From a checkpoint of a small masked image model: 3.5M parameters.
Rows from block 10 of a small masked image model, named by matrix and row number. Rows with one number belong to one neuron. Each number is 128 + 24 x the weight over its row's rms, rounded and kept within 0 to 255. All counts start at 0. Numbers have three digits each.
After each neuron's rows are labels from the 100 images, of 14976, where the neuron reaches its highest value: "top examples" is what is common among them. Only what is clearly more common there than usual is listed. The data: photos of plants, animals and fungi (iNaturalist).
# fc1: MLP up (model.blocks.10.mlp.fc1.weight, 640x320), inputs 0-159
# fc2: MLP down (model.blocks.10.mlp.fc2.weight, 320x640, transposed), outputs 0-159

fc1.508:120139128102112119136143163181112155127148129148130154111101098170142165150124139136097163150139108152122128186132123109091140163157174106145115154154107159131101107128104141118091100156106123122142148136121163128135158141122115118177159149088155124146162123119124111141155116117109167114088111177138133166139163151148081086125120152101120166146122100142125116088139098144129161096185135122131090109132121157149107138124137113120133160127126127111143140119132139123099179145170134
fc2.508:111101123145087157157187097130124139156109086120141104090138136115124104112130119118151101159127108147131129155118078128110137113102100110093138136134161161137158120138142119148115136145123051112079149137120120056211096097125137135125111139126100111130116163139157098111168128117127099125145130116085131105134114122104140135145154104154144165135110154110141144121149150141123116136084102172117144104115123093100134071122125132122115117138127124154161145119148097086119095172170131
top examples: phylum Tracheophyta; kingdom Plantae

fc1.361:121140091121112119145157156107110129136128145100130132120130107151123120150125157158132070129138108128142111148143075169115138123085154095093155141112159109154149186108100157154099144150115127114161149142092099164129090125158116120124104215139125129167149147126139152139143095124127130146066107123121116116079121137175147118129110181141116142168139139128111189122130109165145120119109100166121130090173145116107127129137105119125146098132118154113197104076129127155124087135161133
fc2.361:150140129124163131141080145119103136155130155110110159149054137149165096164123112105092163116141144119145144120132149107153142152141112106147097127097136135133129126151099148073126087126160128108153089112132133135209182151131122114122163147090166132132139111118108171163136143142120106146118118141153137124156102144134127111172124109108152060119103124141158141147134112174110097150114113129178132151065076102157139146140134128120136149127133148108126165148134133161108166132117135
top examples: kingdom Plantae; phylum Tracheophyta; class Magnoliopsida

fc1.563:090140152137118119076149130110122152110149129097097129108124122115153146143124120165103128165090107140123171114155166098137130126115123114102160166145128181107162176149114111128145146121156123140096150151107134138132135146104155136129118123109158120131139159138130149079124090134165195112102092128118104152111139101145126122111140112060116111120161105109150130117101091103157109143098148122165098168137118137132114162155138135114146115108159130105079103072082155137114157090153107
fc2.563:171090135112162117156078139129102135136116140107094128126091172170132105140118131118117111066116123143148138179131124162088149097141150116135131128153126142134142134125168154095137142144190061128122156091131145132132140122124113152151097119169120103112125121121084158184121156141135126118133136116159189120127139121114145113157134092180125138085161123079119157126128147153144118135108112168148148121133079119103149116122117115137095115122193136101145134146125120160135122145135135
top examples: phylum Arthropoda; class Insecta

fc1.339:135153126086109132055111109107156113105186135113100114147141087151137131133110103157128123097116118120139100126112173147118105122140112150128155164126155192129123145135123124148075153110163134133124077135158082145117128109168160157141099139134130180141132135140122110144153096120121078150086132168118147142138133136135148130097081110123116103180144146191092114119121114101114150149123144116088143138176149132146126140142156129131143097116076109127133108110115103128137113149100134
fc2.339:096154119129070108119102110144172106136139113115124086130099129131114106125125129134144160100117127127121142141144116136135139097119119140114144127196154104146147126084146126103130127181128098121143139140137146086116148090142134174119086122169078105168114133137104091192138141112109089139143134123129114115115138132118129092148132090160165151079119096134157151109102144128130109149097168145106135063156130189092133110138115101146142175105115121113146135144168149121207127124160121
top examples: order Lepidoptera

fc1.79:141116108121122163177150131134113132110086124140111120114096140124123120165119106063181127144126089126147117155141152159125199109125167128149134115148138188133163114160112088117104097104139149174131119112134158120131102114131119156126053156140105157122125137121074138149116163117168136155089147130137129092123189126098144096113080165110089102121154142127129091148129099155127170141151095148122139132127114157144156120145147111124150144155116131134147137158098088147130076119142128
fc2.79:139112138129162122144075113099131114107083104103207102117123153123187052159160124134099126124105188161134118126115107102153113129110118138073095124121156132123109095111110185105145153139128073114107121139112109160132143136115123134115125117126156121113123093124146120150155130131076164119133126094147117166145111069126159144122165139149126162113103125111129166107120156125137159157081166177152148126163125112109133099142124132132123115160150140137102141104130127110086189144158124
top examples: order Lepidoptera

fc1.370:115109108107104144110135143154152111116137106110132101138083109165120106128084162106154131135131118111144143143118123122096156120129107139162118095151160154120186122108178116129100085165135204163142109093123151097127133122124163118141113133143126098136142148119139128141178129130148110139104139142116105113103133158122110101154071111131140134145130093169128105128092117146116151124152144160134121112132171150108166121105089115143142177109139149102160132138150114093151113108167135
fc2.370:130091139163118135091110103138098155142144156116106097121138097122097134168170127153154131179119138177106141144112148117165110137164101147109133144125076084133121128124141172165150116140104079126102144142118107134129096125085108123117142115121102163146142116144148115110128112118105123134117132100140124164114177103142190135138161082146154121141146137126135139112143117107133122134160104103131110120118120168155106170130138149130077068183152139135112131101110108125122116139129151
top examples: order Passeriformes

fc1.613:149112148115135124137058144107111079099134138129150127146167161151167114164151138146089107178128105130140098115132126104126113149141130132135142132181149133112099165086102150086156150102130156113150105129118175149101141139192151108126111145166165158128134098124143138098115109161164120132136121131117155123129126143163093124103148125114110117125159099140155135108051130104144112141147122069154112122190142115112126131133131128149138171112124078120107107107118141121147150089149097
fc2.613:132143126155104139149138085127118145132109162121194118089137145105145121144154099116121126163135142127139090131114126103094096135174112102132114135125084122111098105169122113105126130162107080113093139120122108140143160119100099107113148129132104119107108155156127101150111135108110107144133123116129135129131131114131173171132176122116158146124104151124171139139148124151115114137110069152133132130123092106127117106135149168144071094179130132127111167146144119143085113164149138
top examples: class: Aves; order Accipitriformes; family: Accipitridae

fc1.203:121121140129166150134119158179113118132175148140117141177122145131162092125072108133065115188105115121151138143153155116118139138144133134155122121149112147112139125131112134121155121150139117122155136115167148107129100134119097167160096137111111100092157104104097141194101138150126140144145121133190152166128143121154131093161154163092141075102160088101106087106115162142101120123149136112123129104103116119120130134113119125136177126129158104164117147135162120111130115117141100
fc2.203:090100122142063117130172155181139139141123097095166133161116109131111114106135125144134149134161174150081096130141113116134142124147092122089134130144110153164156097135109105139158129125106099124104173139127144103171156114087150148116106065129066079162150177124138111137106145147098120106169121098118106094115111158107129117132173111138105134081095111124131142129132145110164116141109116138105106092115150130125098116114109124167133128129141129158097095129122135125138133109141122
top examples: order Lepidoptera

fc1.546:136149139107130100071119118100122122113132119144091123171120125069141133142129185165098127152141107145106140092140143156128103112124139148126153167114186156125109202104142118118140114130110117117100156141121126130114126162222152119159132106130127065130142118124139120084124132119148161110113116153141152130108152078178074121125151100089111080093212159116130129129147147098136118141164161103166101108143147139172121148124131115098115139099181098149125154088108139176092121124122131
fc2.546:164107133114154081148069131105146109130139109108133130131122150108122107128103134133107129105096150170137130170142115129138149084138126122082129138143137116159162133114148135108129135150158038127120126112128141145141133113126140165129118070164129097123128110120106155168107152153097134122138127096172142137149106137125109106164152098176136143096103105088149154112091165157138123134072176159122132130135094135096154097131110116107095125109146131091143119130130128125149167129127132
top examples: class Insecta

fc1.610:170114100128167081150105124093085143143144151165141136121126124108143144120118126180095106147138100124128115164116084120115132134151118123166163139137137130129129155117128134150097108142122165141125114115128125163120146124178165114118144118145153107088131101137078133130121140155155129143141154112147141081101115099175100129167141138133142123138141147131154170070060112151137097135146117110146114099174129126119162091126129136084099117122176080077128122091098174174125098122110094
fc2.610:069157140143070103126111132109096130162133138099205163115111120085126098121125110143121139160075157096118116137120141113129127162116084129077115129151151140141114134099112086106118111160112070117084134142121055111137215146101120123117148105146106114170134121122140146145124140137093123134165119109130111149145126116125113130140170107137134163114066120150149128125121135132141101115095136119146107114135108139096127117128107117159122122173113160123089120124137140116141137134128144
top examples: order Passeriformes

fc1.586:179090129097149140128135141088140138092125116148055118129147142152108132160114160097136121083089124160118136106143123163144161119129147126131109124125128124149135142087150198129099109117133145142124130116110129227143107159116106101107126109126172123146153076141118145132077107118105136167148135107101112151148121122120230130126125144120117113103207119121158129139112116127108160137164153137137126148134137129114137126133138156095126078122155099122092127096120137154126181125140132
fc2.586:131128119118181116162089167135153135116149130121143165167106161120137156131067138108108151123133127133145125192137131116106153137138119094152183129151106147150159155166130148108153173118162121123125152083113134114173154129100103158146126102140122134114145138096053165159123143149115133105155143113155129108110116117138109097185114104144175094099118118117146137121123121172145058111111142151089142133114078115109131148120116120113165096125108122106118132136099157135172139125074110
top examples: order Lepidoptera

fc1.33:143126126135143165080138137056137127106173133099118132130157175132158150173124145113114126123117114122153099138132137114095146104130096117147136117100084125111126203102144144130145136123127146147095086135094112171139122142087116125127097124124177135145135146128098130090154134141127131136108095149113136123127156135090159127109101080093121107155112176149118170145147118121128159142146112116119110168161190126148105166157121125105112140147133117116156109109133129117123128131079136
fc2.33:106140129119123107167108119147143138151130109112149108129133147112149100125094144115124141107146101126122129183131114134119126091140117114146153126189125143132133163120160162118160158153149114095132168110120170136144146097103109151139106133173129084136119160124101129162147123128123132129167133098142143115098126124112157122177129054145146105076118133093155177089107138174130082130104142153073137081157118129103136099133133139158128093125122108116135149114151132099157137156142112
top examples: phylum Arthropoda

fc1.579:106129162135129109126123165149133074088177104121148136171149146123165099121121142138096118166127112127116124134146131105118164132106112135141121095151131176126135119094147132092142152143139119162132134117147186139113109124112075153115115131138128111066125104112095158130120128137111168144169121103130155120079142158109138088141095154137128111122191102107093112110085140109125141154152165126116108121180129149121138127125115143171194121083152075115141106129159125123133122086137061
fc2.579:111101125137141142119122126162129141121193139131131118138133146116106160136129101144148144121165129118122068156157118093102148165172112107117159145129122144146148156164071153156110138126138140141125139135101101156165112136117149145119140151088112133168132169133117102075127119127086088126107112133141098128100161113128128112177146063088158107118093123181135187120135117114140114139127160092105123087098159148146109129131125125127100143154109124101098129078130119129168172118111133
top examples: class Insecta

fc1.505:120068150084156128091142125108117128125154113107099129129156160148146130122094170136112116117140127128118117090122148145092113119085140144143144106120127083144101146131157119119113135117151117104162117153121120154145120127191096135147096133124133123149147124088103137120149131147093161108137139106156158080104126158126178114107134187110114128137159120171124147133130179116127141120150136136089163135108125136131165129116108121101110104125170114163179112089149085112120101118108098
fc2.505:142120140120111118086141142102105133147111108123068129148175096164124095087125168150126093103134089128117113095075135126120090113118151153127109121095130097138115153094169131160130135085131131120116142127113152089111149151147131100146127127121173133100154091118157135080139105147156146091112150138112152123126143136114141145080142111118092165151128136139084143129111126078147155111157115077118124160139157152133139129110121120085088138093131110177135096121103120129123116115091126
top examples: class Aves

fc1.587:107109115145128129076094129100107120130133153126090125145223138146173100150124122158110061131154116126118115125120134142116100123165124138165126131155157104118115133117132111127155166104120176125114125097148164171082142152156117120115111134134095140093161086125128126106123141148146122127136116157150191112113151138166151142110124126099084104134127124163095145155115090071158092128161129115120130150119163131125108160130113141119154143147136105150143098133136083140124099125126105
fc2.587:103084109139114126133133081139114131157149116131157112098138133084113133123130131119120126167111137126134113133069120135117076144130126127109133126111117111116092081121055185143135141150115101125118137115132106095128126125115096110124195125085102115143121134158181090088092153116103115126147141142140143139135146113125138174132167120107151116146120145124156123132146140127117083146144143121113137126102137127135121122136143155129074100162120123147126153126147112089088146142139135
top examples: class: Aves; order Accipitriformes; family: Accipitridae

fc1.628:155111116113127136142150174120114116106098135166147140166119119127153102155096098115127112152089115102130115117169126111122171132153145117146101098152150186177159155096086132145105157117152142162144107116114166130114131133142122140156110126134095117100162141120119144157150128147146126135162125146154129126125163152098108089126170161141105142130161067104112100177101129149132152117114191143114128143135145135119144130110056078104131165114115107138149080106129133095120133108127081
fc2.628:174090119147130146147111099097123130131144137092103093121115129149106140147148155103116134086133144131152117098118134147146151133134129118094120121117089051115125061150107164140132129135147091142119110129137123125123127121109112118121149127104103169160122121132120109127098148107097088128105141139144114116149151127130196121153113119128137110133139133123172124117147128143131093155159104122159120138082120127122127130139141150121069090180129139136086139166132154158144164125118127
top examples: phylum Arthropoda; order Lepidoptera

fc1.333:162051098087163094140107117121108143097156112138114143135134112147135122112110143131125168132119084115144169124155118176135174162122163150103162115095146166121171137119075139122091144117151175154185096123095159114122148147158132150139117104110118121142159113136138140181169104131121153125103128157169105136143167127077136081137118148120138134155126096121097105134098117148126155136127166137131101136135154130107147128080117121141164178133126133140137124139130177145137172134136106
fc2.333:142128127144128130143162083102138158185137143131129089103156102149142137125138130131127115111145154193110124121132131120140133112119111129128117136109074098107115108071125114180143137121108077111064147133128143142141111116111147093126145115117168155124118122139133099084082134114109131125123130103136132103141084108139155139132151129111114106142146184103150158123146123119128118117164075101104121137110118117134111109135154160107089051180163129203130132094118101119106116136140132
top examples: phylum Arthropoda; class Insecta; order Lepidoptera

fc1.545:106089144137124120101139147130125175124138128123102104131072092155106157107159094136149136173151151118088118153133119124121096173153130143160153150123112118139163172127136101135098089129103164154153113100107101139125131153155114139128118193135131116148138118112098105151111107144134111121104106101141118112078104182142119112176116163143126143144115127188134112108100094142137120141131157090073153129134128137140088118116140122131132076115097114095163127142167089161147085132102139
fc2.545:142134115094149119122071163132117101124174103142127157172141134122134133089077154114099111097109119144155138119153119165101150113100149117104148112142142121143146113085141145122131165128166120148148121106157146115118138134142128151169119115135143133132151107080117157095127148158138143093159152150161145120147123121103093096133111122094110110112122107116104137136086174110175106086130156103129132110127181113104147130107092094099166173084136120143145087135130155135181162089094114
top examples: order Passeriformes

fc1.414:113132149117148119080094140130116118149162132133115140136130143093130157159148115128100143169088136104139148123120142115138126168124121167136130152142180156121129134086127167131166160105139127140117119149134130113072144182156114081122132158131117137148141109140150123111157117152110135148137089144092123143119141160156117147149108129136119140147156101196087106150096154071159127148136170125142105113120110173122138141127126127120165152122106121120116094127137111152140128070128121
fc2.414:158196140135156143123131108135123109104100133104186094117115156111139106133155125122112132153112131164152116144133109141129114094118121112116109118124117185116130090136151154057144126155134093144074104127131164145113110105116133134130083124144142111109113132154093109176160142120134145119134148127116171117138147053101125137121128095122123147108115123109134139126105155133105169151099129186157136145131114131119131113167129138141161144131133140095148132143130115107109114134140124
top examples: phylum Chordata; class Aves

fc1.94:124115130150156118137087130131127099080163113180113148135137143093100121166100142135086106143128124135157179165119148127124121120085117129104156137120177125104122114108176086123117146101144133113157154122149167154146138112116138132121130124108157124143106159119130121122158122149149136151113081167139097134102115165167157130119087144128102138151129112092102107114135128123144118127157098174144128107125126139146161134121116140155128097114137066131160123128116155113124134107118114
fc2.94:096114125140101129130153094159133150145142149095129085112074114088092144165123133136132170187123124130113090176160164119148149142176102115157144149105070157141142158158144144130126106133106094136067128133109128130156155129096108141128164112100105122148144139149121095140134117122098073129100133133121131111132142121129153113150149084160135133148099122161145107160167104140127107147109057146130100122089063128155120146140135129160078124132148142117095145128106141172118150145141173
top examples: order Passeriformes

fc1.512:099165134130139125131096133154126099128196134140135154129168079144097142130091145129120106090144102131081104146119107170102106111093153127160174095147157142121113127113118116142166138143198123118124116137121156123121090109136126144134124101120103127157115139111132127094175186121138085130094134163111142099117122118099130136151082141128125110122152119106130139120150155115129083132141122104118158094106149137127172124115122082108170160117105074134162086150160155101158147113110098
fc2.512:143128139150150118085078127110122124074100132120141112136137119146120115151126107160116147142084131137142106120147119105151124138134111147061107141105107127160148112120125148133117124121107103170099112136131125138099141132113133144110140098140136152118137087137131131140112108179122184149110122104136094163133127141118118109108137138159139194145087089117100111129110114089140177150089190134150117162164148163109116161149101118116143116115109144099117099103079141157155147114114141
top examples: class Aves

fc1.459:103151126104132161103098168153121144112146121113168136121105099091151117126128096116122124132099093157124101131106131145161153113093171176162143130110145136151118116127139131119103132135184113157125105117112123105113130120156147134134039100150122123147115124112108149141167175144130113142096139167169127127123149119132132109097091163115096139159123107140139102129137117143149147138114126143140191107102132099082173103110121103165153092128129160090162130143136149101136122133125085
fc2.459:104099133151087143138118134120077155110124160130160147101130131110148094144155099129134139175128134084125101115122133092136105148134129131118108132180119126104092149130099097120136139157103156088108167142123037161123173141146164121122115155118105122136125144138145119140153110118128130149123126105107104158103144112138116156142129131091163122100121152152146148091123128139136106135145135099133126087157127123110133129136139133171104128149129118150107161127165133141160110165158123
top examples: class Aves

fc1.416:132140106115113137120123151097071126119110119129143141145142091150123123161110131133136091106122100168125131091124120108092126107103171153113119124113128116155130178079146099146141105136130116146104103128119161159124101116151155156133051105131151082094115120102122156125190108115161139122131122112129143130143111119131123119114135088133126151136138102102099154145125136109143147126125124133104127143144154159150145125077080100128140144084157105174191099104099108133125157115165133
fc2.416:130108097079115135179149144116140085109112096167036130154150177178146123079122173083087098137137090079175119109103130135128117127112162117153123100124134103127111128126125119126103136110131169112145146113140132084136109122167116116151123178112149151094129105112146118100137131116173141088124145143101136094126134179115139130129135167116124123139136137125129126123113165136121113106167117101119170123141134094120156104115123127110142139082095073158164134135137111126129129115128106
top examples: phylum Chordata; class Aves

fc1.223:085144118137120103121118130166121115101138132156135137157163155127144121136087108144085116165161113107110174130137100131097126166089111151129162118127102129161126114115083112139099151112149159120106111127168127126112150150137109121129126148087093117173159140119161134101120151137158139139173121163121108135117169152134151130118104155104113095164137136123117125142074128109110148146135146116139114097136154110142117108114128078168233159119083081095135126146150142122126127109132079
fc2.223:205106137144142125099125125102121159174157135108119109142091100137106145150124126138154133093129146157123150163194153129161171101155112120112147153132181090137160147102190164115126121142136103150126120138103160130113118131114172135117157151179154084129116166143093128131144112138122118153115128109177131141126101123130134099139115112142135118097152112127151161114122117111159115168135127122141117111129126161143114127160125138092108139114136155130160109138142099086176130120115147
top examples: phylum Arthropoda; class Insecta; order Lepidoptera

fc1.66:146144138123139121161095121129104139091150174125128119127157140134175134174151114146117114165150106123141109101145129146087153118119117098136129120151100134116157146093135158164150104118126141119120117111141143150155101140114112110114117142146147133084105123102144147094145116139153171143130152113144141161114171142128140105124118105122109162126168130093150157172096118093111158125108141100114101118156149113148128119134138117120104091124185120135084146078160119130103141114108074
fc2.66:101121123136101129153126100111109133115081133114192112106127146063177105149158118116124136120111142139132103121111116111149101133121133124108086121173121162112079075141093107104131135135137122119116135143130101161117179132134129134130087115175106101132102132145136091195127143123118158129140129091117129132127118101132135168115143149122127150107098134123138105110105152145123139145110148153123134128157137107100130132129129140186123081131149132128092138145151142160145099139170113
top examples: phylum Arthropoda; class Insecta; order Lepidoptera

fc1.232:115136118133114100143153129096128108121115150115133149117145143143174148111112121146101105116110127137154106131146113129108134178124129142159112149111112111143163163119133135177150115117128137124126132161142121174141128143183109122140124116122182140096150058153136130128138100118183116124126075143134133148152070146175124127089116108125131170135114141169138141210118133120127133148114157094097151142154153123119124142154090130109113124096148121141135122105066096091128156107117101
fc2.232:103135137127116112132090110163146125141130119116119121116128133143107125093120120133134130055163121124121125163124122150092114105140080124125151117135103139115122111130101160125131124142146103121142154119141129117132156104069060121133144126138092095149109163126130122130077137121128126135179146105134133119111075173094160134140112085152119144110142151103152138119148131141115117125129126135129118105130117134124127107143146135151162095142062126079139136128165134136125144147138116
top examples: phylum Arthropoda

fc1.230:118130115079156145134089145105122092098139126175134140132129163132133133108103142124104136105114148100169153130150117115097156107097144130113117106140150130136159105117129121102147145134129157167119116101171137153134122151152107134119150179129172111124126134101108100101145111169172150136158126129153128135140120164126117091140121173110123150158166102133113143150091133115138115136158164114142126141190167130106123198136120105072150123097138094143154098112105147133156132083113121
fc2.230:114135129147151137116154127160133157129172139170108122133149133145105164070118126119127128187183125076139137130110135107092114175143138124178154124093052089124123160121120060114136119122108194123160131124122118108140095129125137111139134165097101120115119159127141110071099129101151107114120147148136134095108140180142144132139082114085144106152148138150108134135131102122128114083179107076114132111116155136153117113119139139119144162140089114114137124144167133125154113125108131
top examples: class Insecta

fc1.606:111116084098120162168158130118138159120110131152110151142143132117125122126059121140122086077094116122143116144157148132130173156096143107138146105114116109177167165134129141135093137107104123131123127122119142166143103123172103108151087154126141154134207124098121162100141136123170159114108163157121140114149119100159113118173135194096075125189131127115144116104145125138155140121139098102107151149115133133127165104132104103098097111112117125118185141124114114159134114113092141
fc2.606:149126132124129102108093146086113147140126153107129151132115126112168080153162089145146129128124135106122107167123129128119120125122119138138115132159117170138114175098096145106128102145122127105167131154122085183123161164127126140121107180158133121165147126116145149145145129144127108142102114118140114149111131074142158154128110094162128102111124125129148149090123120144123128159114159132122147111134112142142129148134136127159145097128100159080118145122158127151141134140148140
top examples: kingdom Plantae; phylum Tracheophyta; class Magnoliopsida

fc1.95:163117138121171051108080111110103104137151105122171140131139100158161116172139147126150094156138137148107118152129127122127112155160150152120109138141110170131119118119105146141159146119215119114153176130126109142101100118141134125115145052158098105090119152109130147178185111160102152126131118067142105116122164132153139130152115164110163126085146130172136132118119101102167120142141103142109091134124101135118104119134132133106103122128116130117088109117103117153145123107100129
fc2.95:131166141140096155117166118152122145149115135148112128115121127160123123082156113120130127111138119133129154108104100193090078090096117143119127117140126133117105198130130119110140097152097118110120137130141149060104128110119141121128113135122091100133125159123162113131058130105158103121159142171085137127114098114089089165103141053121096142119107136129144130131144161125121149105118115139147129123136152137114132089112139127140154166128120131123163126181164130130113103135149133
top examples: phylum Chordata; class Aves